A small image denoising autoencoder, trained from scratch.
Model: 3.39M parameters, encoder arch convnext, encoder norm rmsnorm, encoder activation swiglu, encoder patch size [2, 2], encoder widths [96, 192], decoder norm batchnorm, decoder activation gelu.
Training: muon at rate 0.0023, 10000 steps.
Data: trained on photos of plants and fungi (iNaturalist), 45211 training examples, 56.6 epochs.
Rows from block 3 of the encoder, named by matrix and row number. Each number is 200 + 20 x the weight over its row's rms, rounded and kept within 0 to 999. All counts start at 0. After the name is the row's rms in percent of the matrix's.
# f: depthwise 7x7 conv (encoder.blocks.3.mixer.f.weight, 96x1x7x7, trained with AdamW), a 7x7 kernel
f.0,073,204,197,236,206,221,216,215,204,204,195,230,222,203,214,220,203,220,212,230,210,219,227,236,242,195,228,206,217,211,218,244,202,220,205,214,178,219,203,227,234,199,212,217,197,223,224,187,219,175
f.1,084,171,180,187,193,179,188,175,195,205,209,216,204,197,165,175,202,183,180,159,175,179,180,193,205,209,169,207,193,179,168,196,192,184,178,184,198,185,184,173,159,195,172,185,188,174,185,180,197,157
f.2,078,197,204,203,206,214,192,184,217,189,176,166,166,205,196,194,192,200,168,229,153,215,224,216,192,209,279,216,178,207,218,200,185,206,208,198,202,189,188,214,215,193,192,202,224,186,229,187,205,195
f.3,121,205,201,210,222,219,208,210,209,206,194,152,198,196,206,210,192,214,263,197,215,208,205,196,195,98,208,214,206,192,206,206,205,197,203,203,202,193,209,204,196,203,211,196,207,197,202,211,205,205
f.4,118,206,197,196,200,191,212,184,197,203,188,199,184,200,213,202,188,203,215,202,185,196,211,182,213,299,150,216,198,198,200,149,222,196,185,223,195,198,212,186,195,203,204,206,187,199,200,207,212,198
f.5,085,218,189,197,222,190,199,198,215,172,199,233,224,187,208,196,210,216,226,228,223,196,184,225,222,242,223,225,204,218,188,212,249,213,218,217,188,203,218,242,233,206,198,218,213,229,206,193,202,178
f.6,102,169,198,196,197,199,211,212,187,197,207,252,223,193,200,202,215,196,143,194,212,189,233,197,239,160,180,232,217,209,205,203,223,153,198,215,192,223,196,195,206,193,195,210,202,196,227,198,204,220
f.7,092,198,197,203,198,189,179,223,214,171,163,168,188,182,170,200,181,180,203,183,189,197,162,188,167,208,173,161,164,190,204,161,201,170,194,197,196,170,202,193,198,186,201,208,189,171,182,173,186,207
f.8,105,208,199,209,207,212,198,197,206,201,214,187,217,203,181,197,213,168,187,204,199,212,228,225,141,145,197,172,208,211,226,216,161,207,236,183,210,199,231,216,220,209,197,197,197,219,232,197,187,188
f.9,087,219,185,171,202,197,184,205,169,222,239,197,237,220,200,177,218,194,200,158,216,194,204,235,174,143,165,213,198,186,222,208,203,189,204,202,200,215,199,227,210,201,191,211,176,207,199,199,176,180
f.10,082,174,191,174,192,195,181,179,187,187,206,194,204,190,195,172,197,147,184,185,197,180,178,153,188,164,169,164,202,177,184,183,216,171,195,189,197,174,201,194,213,202,189,192,189,176,177,179,176,182
f.11,106,208,201,188,219,184,204,186,205,200,224,190,240,179,201,185,188,227,190,177,221,191,215,173,155,255,193,198,206,195,204,190,140,198,217,197,215,171,212,202,229,213,211,193,217,189,192,179,199,198
f.12,104,194,209,191,186,216,192,207,194,212,201,202,206,206,192,189,217,206,162,223,196,195,189,246,136,145,155,201,196,198,200,238,191,197,207,215,205,208,191,242,211,201,197,201,215,191,196,214,204,185
f.13,104,213,185,185,205,191,208,195,204,210,197,207,202,198,193,192,217,163,184,208,191,197,201,208,179,270,251,188,196,167,231,181,236,200,177,187,201,214,185,166,190,196,200,219,202,174,220,178,212,212
f.14,103,202,209,207,172,187,193,168,217,191,208,190,164,206,207,199,182,175,244,202,170,197,213,209,195,271,251,175,194,211,197,201,224,187,183,211,208,200,195,207,189,198,200,197,221,186,180,182,190,204
f.15,101,201,213,204,223,219,197,194,207,174,186,194,182,185,183,193,185,184,198,191,172,187,191,175,218,286,195,163,196,189,175,200,198,183,177,184,177,175,174,201,198,170,195,188,193,204,184,192,206,194
f.16,099,192,217,209,185,201,216,200,202,194,195,187,208,201,220,201,212,193,190,186,196,210,200,195,162,277,184,171,202,197,210,178,256,163,185,179,184,189,195,183,174,210,207,171,203,204,187,218,204,189
f.17,151,198,204,199,231,216,195,208,203,200,223,221,218,209,201,215,221,228,226,219,208,204,231,227,230,251,235,231,224,201,222,206,243,229,207,208,198,214,216,231,202,216,213,206,202,215,220,221,198,194
f.18,093,218,171,217,205,222,213,189,222,200,212,180,189,204,214,189,219,200,226,208,171,203,211,190,260,141,182,260,169,197,201,174,201,196,190,199,204,208,208,189,197,196,204,206,204,193,205,220,190,196
f.19,085,224,208,195,230,210,190,216,199,207,224,210,204,214,191,238,217,228,185,182,234,247,196,177,239,223,166,209,213,220,226,226,190,210,218,219,192,217,206,200,222,206,202,195,216,229,232,201,188,210
f.20,092,176,149,195,221,198,182,191,203,228,219,194,199,220,179,191,163,150,176,196,200,207,222,162,186,170,170,197,220,189,178,184,173,202,193,205,213,207,211,215,200,227,220,210,189,187,191,177,183,199
f.21,100,209,198,217,209,205,195,199,213,217,204,180,192,213,191,223,199,158,193,163,205,215,230,216,209,219,150,203,212,206,206,175,140,148,212,207,203,223,220,215,219,191,191,199,191,211,212,208,203,178
f.22,085,218,219,202,191,187,227,232,199,214,226,188,223,203,199,209,213,186,160,189,202,198,207,229,133,188,218,222,185,201,171,228,221,200,230,184,215,200,198,165,194,192,199,185,208,233,186,197,201,214
f.23,099,176,213,177,186,209,211,206,206,175,193,192,185,202,189,184,170,200,188,141,171,190,171,204,202,228,166,177,183,197,163,198,182,151,193,189,199,187,192,154,190,193,206,191,210,185,195,195,187,199
f.24,104,186,191,227,235,188,193,200,216,218,201,245,203,190,213,195,205,192,177,221,217,193,216,204,234,255,171,203,230,189,244,198,221,220,244,221,201,210,220,202,205,194,194,201,201,212,217,201,210,184
f.25,069,194,220,201,193,193,196,203,211,154,187,187,187,202,192,203,185,204,193,200,189,174,178,200,180,223,188,235,173,199,198,271,179,258,220,176,204,173,201,183,206,198,212,200,209,195,213,200,185,207
f.26,100,202,208,211,187,195,209,199,210,203,163,181,170,204,207,220,211,170,221,214,184,177,211,201,218,240,238,204,176,219,180,168,235,197,170,187,224,186,163,171,170,209,201,213,211,202,173,190,211,209
f.27,115,200,177,162,174,167,202,203,198,211,216,240,197,187,196,182,192,144,141,198,176,192,187,205,233,220,207,188,180,180,207,169,200,215,196,194,207,195,202,222,186,192,213,190,205,202,187,193,193,175
f.28,108,201,189,200,208,196,193,212,206,196,201,202,195,189,202,204,200,214,161,157,222,194,201,193,132,169,234,167,219,189,217,199,135,175,191,210,207,194,196,187,203,194,188,199,204,182,212,194,192,210
f.29,113,193,185,176,169,171,190,213,184,174,172,153,186,181,179,188,200,178,171,167,189,197,190,199,235,209,262,212,202,206,205,212,181,209,213,202,187,205,209,211,222,208,200,189,197,207,220,227,219,213
f.30,091,202,201,200,193,188,186,198,193,182,190,194,203,194,190,192,182,225,272,245,205,193,173,195,221,256,222,209,198,201,181,166,210,188,194,190,202,192,180,173,189,191,216,188,186,194,165,193,192,197
f.31,088,179,221,193,227,207,196,215,202,187,209,214,217,192,210,211,209,222,236,231,202,196,214,194,236,273,206,230,183,213,201,230,173,165,205,202,205,216,208,198,214,191,204,231,221,213,207,190,199,182
f.32,113,193,206,213,209,216,201,184,212,209,180,203,194,225,222,202,203,211,175,199,202,191,219,210,196,173,170,217,219,195,198,201,284,258,187,195,200,203,179,176,176,200,216,214,203,201,193,216,186,201
f.33,106,220,209,216,238,228,203,217,186,219,222,238,223,203,214,214,191,229,206,237,221,228,217,203,222,240,236,229,216,202,215,174,161,183,200,213,205,195,196,208,183,193,215,200,192,181,179,198,189,200
f.34,094,203,207,220,173,193,217,207,215,209,164,258,198,188,196,212,175,245,175,200,212,196,193,221,233,169,235,200,225,213,203,181,234,204,185,205,206,203,203,209,185,217,173,205,192,183,210,195,174,220
f.35,080,187,214,176,203,193,192,173,194,200,216,213,179,197,176,197,198,231,224,177,199,210,213,183,250,252,241,185,192,187,192,221,237,187,170,185,189,200,174,207,198,169,189,175,190,190,206,184,204,188
f.36,106,202,204,219,217,207,202,198,204,201,176,173,188,192,193,206,173,186,214,169,169,206,207,159,191,286,172,176,198,192,172,199,196,176,170,220,209,192,199,182,196,193,200,208,206,210,197,202,213,198
f.37,100,204,203,203,214,194,178,189,199,203,192,195,203,215,178,210,200,189,194,230,179,199,187,191,202,171,287,173,195,204,184,210,191,253,171,215,187,194,176,216,187,202,191,203,211,182,217,211,214,188
f.38,103,205,206,192,217,204,206,189,208,194,212,194,190,197,201,195,201,243,161,192,221,194,191,166,233,148,185,197,175,202,223,191,138,165,211,207,199,208,225,223,220,187,186,211,217,209,204,189,210,214
f.39,112,195,193,206,203,218,210,203,183,190,222,231,195,210,213,204,220,196,199,230,196,207,195,243,194,279,257,202,187,189,230,214,184,203,207,210,187,186,226,216,223,198,193,191,197,203,213,192,212,195
f.40,080,206,213,193,198,195,189,186,208,192,209,230,197,205,204,183,211,206,171,218,185,189,199,209,178,101,220,226,203,178,180,229,195,233,209,204,204,211,202,211,205,200,197,203,197,175,206,186,216,200
f.41,080,194,195,214,195,208,205,198,210,223,179,222,206,204,193,216,212,159,149,163,219,193,227,182,171,186,141,208,202,218,206,160,222,181,226,197,203,227,200,183,200,202,196,221,205,210,210,212,205,193
f.42,075,196,195,200,197,196,201,181,187,209,187,204,216,217,194,217,206,227,252,205,202,201,199,225,228,257,234,215,214,220,231,206,253,217,212,209,189,198,216,226,225,184,173,184,197,203,194,193,212,205
f.43,123,207,195,199,203,211,201,205,210,200,218,229,206,207,212,200,216,218,159,218,193,198,207,207,182,111,155,229,187,190,215,207,162,203,222,187,204,213,213,211,211,207,206,193,200,212,205,191,216,188
f.44,116,183,216,197,206,199,198,195,208,190,193,203,207,206,197,192,198,209,202,210,193,183,199,207,150,142,229,181,214,202,196,214,281,167,199,200,185,218,192,166,208,200,185,207,195,189,213,194,193,218
f.45,083,194,200,192,200,229,186,225,189,195,181,215,187,200,183,193,207,222,252,225,178,185,170,227,213,204,244,197,247,206,211,194,236,231,206,232,202,200,215,229,214,193,198,176,177,203,194,199,191,193
f.46,071,181,202,207,190,199,194,188,192,195,200,185,173,203,187,194,175,180,198,182,157,189,199,223,167,144,164,164,181,182,206,200,182,194,174,173,206,180,162,193,182,162,201,203,215,188,178,202,190,196
f.47,093,209,211,187,205,214,195,194,206,209,193,192,166,228,206,202,225,199,201,189,185,226,221,178,216,268,181,186,249,235,196,199,207,188,225,209,195,220,193,191,212,187,205,180,213,224,182,193,188,160
f.48,104,189,202,213,227,218,196,200,180,208,169,198,211,184,201,208,185,251,248,212,195,200,211,218,239,218,231,216,198,185,199,240,255,223,219,195,196,182,208,225,191,181,206,198,198,202,210,200,193,192
f.49,098,190,216,195,192,197,223,192,214,192,176,182,172,206,204,212,186,195,229,224,184,193,209,197,225,283,174,220,209,208,200,180,210,159,204,199,201,178,171,197,203,227,211,187,206,216,185,205,184,213
f.50,085,215,185,181,201,203,215,222,177,175,238,190,215,207,202,181,200,167,199,169,189,212,214,180,221,260,225,218,224,191,196,238,192,206,200,198,226,186,209,249,214,186,205,187,211,213,211,199,211,214
f.51,094,187,205,213,191,212,204,209,206,220,203,184,216,180,209,195,219,209,167,187,215,193,195,199,233,101,229,183,211,199,207,217,164,220,201,193,214,225,199,196,190,209,203,194,203,207,193,191,199,198
f.52,117,208,211,215,209,207,217,213,198,202,206,200,208,203,214,206,201,191,150,180,215,234,206,198,193,123,135,190,213,217,189,191,173,168,216,211,208,217,206,192,198,204,204,199,199,216,207,196,208,205
f.53,118,197,205,212,195,220,198,197,203,198,216,203,196,213,196,246,189,226,205,223,184,210,232,168,260,142,236,169,220,212,184,230,200,219,176,210,183,208,202,206,206,195,194,208,196,205,210,197,206,200
f.54,095,186,199,180,198,181,181,208,186,200,206,187,212,183,189,189,181,241,213,204,190,198,180,165,213,228,247,213,173,194,193,228,254,255,190,207,206,187,202,174,186,188,186,194,191,184,185,202,211,204
f.55,082,201,198,219,192,182,193,210,213,192,198,244,217,187,209,199,208,217,225,243,198,183,212,207,217,250,255,209,186,194,204,238,241,221,190,211,198,215,193,231,210,204,183,217,218,203,206,215,208,210
f.56,092,214,201,185,218,185,192,198,207,212,201,179,210,206,210,193,199,162,222,179,198,181,224,191,138,238,164,161,225,199,216,182,168,183,211,206,197,207,237,172,194,187,196,214,189,196,220,187,212,190
f.57,099,196,207,190,196,191,221,188,199,202,215,219,189,201,189,207,197,218,242,218,204,213,185,222,209,272,273,186,207,199,203,228,217,215,211,198,195,198,188,197,172,184,187,187,206,200,214,195,183,193
f.58,083,185,199,193,185,206,214,180,209,191,200,212,214,188,212,163,189,214,156,217,186,176,196,205,274,194,218,225,183,203,204,254,225,214,184,176,195,198,207,227,216,201,208,203,182,201,195,203,194,196
f.59,090,186,199,184,194,172,203,201,203,205,232,226,254,198,189,197,210,164,151,161,210,213,184,222,193,214,204,227,208,190,207,218,160,231,231,192,187,181,192,205,195,200,196,196,186,165,195,205,200,196
f.60,096,214,204,220,201,207,198,210,187,217,197,214,206,208,192,210,212,203,160,210,206,192,198,194,157,131,184,218,190,198,211,180,128,201,227,205,185,207,201,224,215,200,217,184,197,186,212,201,207,214
f.61,076,237,194,184,215,208,188,191,191,189,226,209,199,188,195,195,214,229,227,199,152,175,180,239,175,207,251,203,211,188,223,178,208,197,174,219,207,220,199,232,173,202,214,238,208,197,201,192,199,201
f.62,081,231,178,192,186,214,185,216,174,221,228,207,235,229,195,191,184,201,169,159,193,226,201,193,167,200,158,172,224,191,197,188,180,193,187,228,223,214,202,179,188,213,216,210,192,222,212,197,231,196
f.63,120,199,207,205,195,198,205,199,187,218,194,189,170,208,202,198,190,197,228,182,211,197,212,196,230,257,131,239,176,202,198,213,227,150,232,196,205,208,191,181,206,198,199,185,200,196,206,207,201,205
f.64,090,211,194,210,195,180,198,200,215,196,208,210,197,202,195,195,205,154,178,200,190,206,235,206,155,223,220,200,204,243,211,162,144,155,180,198,198,184,216,220,182,210,194,209,215,217,197,222,204,193
f.65,133,207,199,216,193,197,199,194,184,211,172,218,198,191,203,222,165,226,213,205,189,207,222,160,275,139,203,209,181,214,173,231,210,211,194,207,187,214,188,199,197,199,202,195,191,198,196,198,199,200
f.66,119,219,209,204,212,211,209,210,214,193,185,169,184,179,191,210,183,183,187,180,181,220,186,165,235,281,190,181,201,209,162,189,205,165,199,214,214,205,187,190,187,215,212,203,209,217,200,209,213,208
f.67,125,198,201,201,195,181,217,202,198,214,220,210,227,201,199,197,204,182,207,150,243,177,200,215,175,201,131,231,189,194,225,180,162,176,226,193,197,214,215,204,230,210,203,193,205,205,204,194,202,193
f.68,127,196,199,199,206,210,214,207,184,186,189,217,205,206,208,171,159,187,227,225,217,202,177,170,174,236,221,219,217,172,159,174,213,223,223,218,181,184,165,216,225,210,213,177,187,178,214,214,212,204
f.69,083,209,214,220,209,212,200,210,183,183,174,202,215,204,209,221,170,175,181,184,216,177,202,202,225,208,194,220,207,201,211,170,238,266,208,208,186,217,234,198,179,204,193,232,197,187,236,220,203,180
f.70,132,192,203,211,218,220,209,184,205,212,206,197,218,211,198,209,205,178,163,168,205,223,234,198,169,196,150,187,222,232,212,156,173,161,214,213,204,217,208,191,211,224,203,198,195,220,230,225,203,201
f.71,113,188,188,179,186,174,208,189,197,210,234,246,246,192,211,202,205,177,129,156,233,195,199,207,197,190,221,183,183,194,194,221,195,200,205,207,195,199,204,208,205,184,189,182,179,198,204,191,214,205
f.72,111,181,206,176,195,189,211,212,214,182,217,241,214,191,183,195,216,215,145,174,217,210,214,187,150,255,198,211,181,194,182,225,190,221,227,189,201,203,194,172,192,200,210,203,191,187,209,191,186,217
f.73,115,204,191,207,198,181,219,186,207,192,215,210,193,210,208,182,237,150,187,213,203,189,201,264,140,242,208,212,189,217,192,166,215,209,207,193,184,206,203,180,198,204,199,196,214,209,204,206,218,198
f.74,094,202,192,200,223,227,205,210,193,179,206,199,201,212,216,200,209,182,183,193,202,206,198,214,259,289,233,222,220,199,186,218,224,193,203,182,197,209,217,195,216,210,203,193,200,206,220,210,199,189
f.75,102,211,215,212,190,205,213,198,199,195,219,240,208,183,178,203,203,233,170,188,187,187,199,240,167,175,243,177,204,201,214,187,254,222,171,201,195,191,214,174,175,188,205,222,199,206,220,223,203,202
f.76,089,195,196,193,206,171,178,205,184,211,193,177,206,169,176,220,176,185,166,159,219,174,215,209,220,209,214,182,214,169,206,239,170,168,203,177,192,194,195,238,223,216,197,182,227,179,193,195,187,198
f.77,078,203,202,233,206,225,185,194,215,215,237,181,195,211,191,209,234,189,189,159,195,205,212,239,176,166,181,160,218,221,232,230,216,182,226,201,182,228,197,196,210,204,200,218,211,227,213,210,192,199
f.78,103,178,205,197,182,194,196,209,186,199,188,206,201,182,200,214,183,191,225,194,203,166,223,208,137,223,191,201,183,194,205,208,249,255,190,192,203,203,173,180,156,214,205,205,204,214,224,212,201,190
f.79,081,199,186,216,235,199,210,224,188,199,207,232,186,220,206,198,204,191,188,221,190,211,230,211,233,261,232,220,214,187,219,233,205,237,242,200,200,197,208,194,189,172,213,185,202,176,202,200,196,211
f.80,121,206,195,186,189,198,207,196,176,204,217,239,203,195,187,188,214,237,181,212,207,180,191,224,208,120,243,195,212,196,221,231,208,239,196,206,185,196,195,211,178,211,197,192,212,188,190,192,197,214
f.81,126,202,214,196,187,197,217,210,193,205,200,193,195,193,194,197,210,224,225,211,211,205,208,219,178,125,173,194,195,202,202,239,249,216,216,187,183,191,167,159,176,207,200,210,181,208,214,222,187,201
f.82,092,189,186,186,197,195,178,203,198,208,210,183,220,211,189,188,190,156,226,206,183,214,166,255,198,239,208,164,196,164,215,158,205,211,193,193,203,163,215,197,198,201,182,212,203,175,187,202,179,190
f.83,086,213,200,191,188,202,197,211,172,183,189,210,177,188,179,201,198,181,252,201,185,184,197,219,233,260,234,184,213,182,184,184,237,211,179,207,195,172,187,212,161,193,183,202,195,198,193,193,178,205
f.84,094,212,185,194,203,200,210,202,216,193,200,184,195,195,222,195,218,179,175,200,202,215,186,155,174,155,161,176,171,185,182,182,146,153,209,185,199,214,206,189,183,193,222,210,206,186,185,183,190,199
f.85,101,199,179,209,231,188,195,183,192,221,231,169,203,218,218,204,206,166,216,248,190,190,225,196,166,173,218,214,178,196,214,190,162,192,213,196,215,159,207,233,205,190,177,213,209,200,193,198,186,172
f.86,086,197,199,204,202,181,190,191,201,219,207,195,205,210,181,205,205,152,181,164,193,199,196,176,162,162,146,175,185,189,212,188,163,151,212,183,204,173,200,205,189,191,209,191,191,174,193,199,185,194
f.87,089,193,197,230,204,191,207,197,190,222,172,240,200,208,199,196,213,246,236,214,184,183,193,232,180,131,238,174,193,196,212,194,207,191,210,199,189,223,202,211,225,210,192,193,201,191,189,190,198,216
f.88,088,196,187,194,213,172,197,208,184,203,203,213,193,195,210,200,201,216,166,185,221,208,188,207,268,187,222,203,195,194,212,194,133,162,218,195,189,196,188,184,183,190,215,181,196,200,240,206,222,196
f.89,098,206,198,196,206,200,198,202,205,215,218,217,224,196,204,203,203,165,136,149,194,196,169,169,177,196,163,194,183,184,176,169,204,183,174,196,194,187,204,182,196,205,202,194,208,174,171,170,209,199
f.90,092,195,222,216,185,205,182,204,177,218,179,190,184,179,177,218,189,216,211,168,178,187,191,216,275,214,206,179,185,221,187,249,234,183,192,205,198,232,194,207,195,193,204,190,191,199,200,202,197,187
f.91,091,201,170,200,186,180,169,197,190,197,214,211,238,223,213,196,187,190,240,173,179,203,181,192,227,206,244,215,183,197,227,189,200,216,198,204,179,186,218,262,219,206,190,188,207,212,194,207,202,230
f.92,102,201,198,189,200,198,220,202,193,180,245,204,203,189,191,198,220,145,133,187,205,200,183,203,222,255,196,172,203,191,216,172,187,211,225,201,212,203,195,209,221,189,217,198,188,200,195,194,192,191
f.93,135,192,201,211,202,195,195,199,213,198,199,177,189,192,194,198,190,202,249,224,177,189,182,196,204,285,247,173,199,209,156,223,209,210,191,205,201,189,185,191,195,185,193,199,192,185,182,200,194,196
f.94,078,207,206,211,234,199,188,196,188,229,188,191,187,176,187,199,190,205,219,184,185,215,221,212,251,236,224,206,194,216,173,228,247,178,180,207,195,233,176,245,214,204,189,198,198,200,218,208,188,199
f.95,097,202,205,195,189,184,204,196,195,192,167,189,195,196,197,183,190,197,149,190,183,187,208,180,156,136,155,177,199,197,184,170,172,179,181,219,198,181,196,184,187,219,210,186,196,207,189,192,218,205