config = dict(
    model='image denoising autoencoder',
    dataset='photos of plants and fungi (iNaturalist)',
    train_examples=45211,
    image_size=32,
    crop_scale_min=0.5,
    horizontal_flip=True,
    rotation_deg=5,
    bottleneck='denoising',
    downsampling_factor=4,
    encoder_arch='convnext',
    encoder_isotropic=False,
    encoder_norm='rmsnorm',
    encoder_activation='swiglu',
    encoder_mlp_ratio=3,
    encoder_inner_norm=False,
    encoder_drop_path=0.1,
    encoder_patch_size=[2, 2],
    encoder_depths=[6, 6],
    encoder_widths=[96, 192],
    encoder_kernel_size=7,
    loss='l1',
    latent_channels=4,
    decoder_norm='batchnorm',
    decoder_activation='gelu',
    decoder_padding_mode='replicate',
    decoder_widths=[32, 64, 128],
    decoder_blocks_per_level=1,
    decoder_block='basic',
    decoder_attention=False,
    decoder_upsampling='transposed_conv',
    init='torch_default',
    residual_init='none',
    optimizer='muon',
    muon_scale='match_rms_adamw',
    lr=0.0023,
    momentum=0.95,
    nesterov=True,
    orthogonalizer='newton_schulz_5',
    adamw_lr_other_params=0.0014,
    grad_clip=3.0,
    ema_decay=0.999,
    steps=10000,
    batch_size=256,
    epochs=56.6,
    lr_schedule='constant',
    warmup_steps=200,
    weight_decay=0.09,
    adamw_weight_decay_other_params=0,
)
Rows from block 0 of the decoder of a small image denoising autoencoder, named by matrix and row number. Rows with one number belong to one channel. Each number is 500 + 25 x the weight over its row's rms, rounded and kept within 0 to 999. All counts start at 0. Numbers have three digits each.
After each channel's rows are labels from the 100 images, of 14848, where the channel reaches its highest value: "strongest on" is what is common among them. Only what is clearly more common there than usual is listed. The data: photos of plants and fungi (iNaturalist). In brackets: how many of the 100, against the usual share in percent.
# convs0: first 3x3 conv (decoder.mid.0.convs.0.weight, 128x128x3x3, each kernel summed), inputs 0-127
# convs1: second 3x3 conv (decoder.mid.0.convs.1.weight, 128x128x3x3, transposed, each kernel summed), outputs 0-127

convs0.17:511557505534499487530515546494475498533541553508501515513508493485492526520534489531515477489514508498534507451492478472551525499479554523471482483498501474537500495481485484554503485500464505520518489497494486521543514516482513497493484565490471497469503492463489528482519491519512525422480488535499488499505526514519410488508494514490536504538487499491540493523496497524479492505518
convs1.17:489473528476505511471451521516509513514443488471542517527508516485449520482493485512465458492508511462511507509522541505532482488505426494490495525478474544479523487471492491517499494494517487497489501467446482444551506510504514481493501491511474455491528511515510480477473495482526509461484569492500513483529549501484502543535505505476464491512509520514541511489522550511533480514497
strongest on: order Ranunculales (27 vs 4.2)

convs0.109:489501490485468533504529445524497501473494467495490465531482511460469510503489525464508496464538552534468474518558505482494505519520533449511527491494470495475481469488484502547507509498464508478531526486478479494512472440470523495517479537487478481448512509502452490493462492524470506501515543482487474503455514490514490493533479491512443483512489532488519486461500491516515516516454
convs1.109:510434477466460507495479561512490530508530525512509515504497494502514501523531509506490511519448445491510500515516474493476511530484465474489517516477538520516501496469517496523503499529513489523474489502524464511492481518500498499503532491481507484537463497493516501498498501548494490532511501505467454475515498474496464506495494344490505487519489507503516488514505515498504491521502
strongest on: order Ranunculales (25 vs 4.2)

convs0.27:489501470509516510483498517470480502539471467473527510509501475501530480500402483491528493552491498491467499508473519516533487499480486468469497494500487506513423479483492448527491519511438495504452505548514479494523503489509491489508526476469520485457500478533478484482529485487464504539513498523492482503432506503514447513529490510516487504516531514496476480509501523506479466475533
convs1.27:508437483441461498503495507505481491499481482477514467522502517537462498507552483524486507512440515554503521489539507506481515484460463504512490501511487481513520488473489492491512509519504463501522504548507518487519521500447521503455477523521495500468497498505476512522473519486521480498522489516496519490514508451486523477502506387486503541519465536504538497499495513517482531518471
strongest on: order Ranunculales (26 vs 4.2)

convs0.24:511487477447504496466525505509471490545553470443497506484509476490537502494483475472529516489514477502505512481481531465539535536519486488471512473503543492503491487491476504486515522466481470486467456527511500496527513499513503504522462530487546475471493529470478525493509464515474493510546502523483514460529487465425470507468455536485524477498494478475527501509511472496519499515446
convs1.24:515421487459479498503486514505487514499542485484505476518508483493478483526514496516498516528408533519498507511523490482490515509454473494510482511500521504504494478478505495516514489510509506509499491503529479495511514506480524495522501502508498548521481494515500499488477506491516494536500483498500518507516499454503506501503506326500503529523500527498503492519501507503516531507487
strongest on: order Ranunculales (28 vs 4.2)

convs0.4:493494515477490485498488510520496507494520516476502513484503510490479501499485503508513506523475492490522494511510519482491501490489509490478507494501504498491500496505519498697496509497487505516502495491497512491504503527516647502485510505493504500513523522481498493514518504480488509499483502494510507511496489502499510509491521500501529514496496494476513497535511505503502509499473
convs1.4:481487448521518492504507513455506516522516505488464508457482503483487507507514456490542505485481487448495522458508505538506499469518498494472514505455478491518505466498487558492479496507517548518468467501527468507486511501448508513479476496495466499495539433522502481512519460483483517498488514502525501527472484504556474492491581505501531537508515495562500507531482499470485506519462
strongest on: order Asterales (28 vs 11.2); family: Asteraceae (27 vs 10.9)

convs0.45:464546466473499510476502463472497500500526495500485491493494535504413506504507482530516473507468458495454504553526493537479467529490513417502467525521491496479477494514490468486485483484489501497496529538469503505471506470484520513515538499455488489430533452536450464501483476478505506525519494502453521511500481530478499501512466508502499495482472499480479502484495489494489508521502
convs1.45:503507533469483494532497486485484513495505467472489510488495520433498438501491481499514531488439562492500486494477525471526504462525482529494474488490521543519502500514507487510499499503486530496445476485498475484545518515470487477561484509505488501528500489499519508538492463459492500496498487504519534464486519445490445463521511494490498499507575456503468518526450501482517489511494
strongest on: class: Liliopsida (27 vs 9.4); order Asparagales (25 vs 4.4); family: Asparagaceae (25 vs 2.4)

convs0.6:523538461522507502531506530503470465489512411537507532490526508520568509490565474528502493509502511502517467511487498532502502469483516539512505489505494449497538499496522486517493438498525505459529529462505502472505476486494517511494522526515487516455509532500500491512488488470515528461531484503534522467523505499489520496511500479510508515468499438492520457456503498472488517500535
convs1.6:515504489533490503496464518516522528502508506534451534493496522495487500524501497517501495470506529479492479479490484484489490502498543469502509454497481531542495505453521501499495475523513525492536482445432495518461527505456508540548506484485530498497503471518484450522499501547450540537521542497476534477523482552494475491520497515535503475504537439485521520479498530527486476483512
strongest on: order Asterales (27 vs 11.2)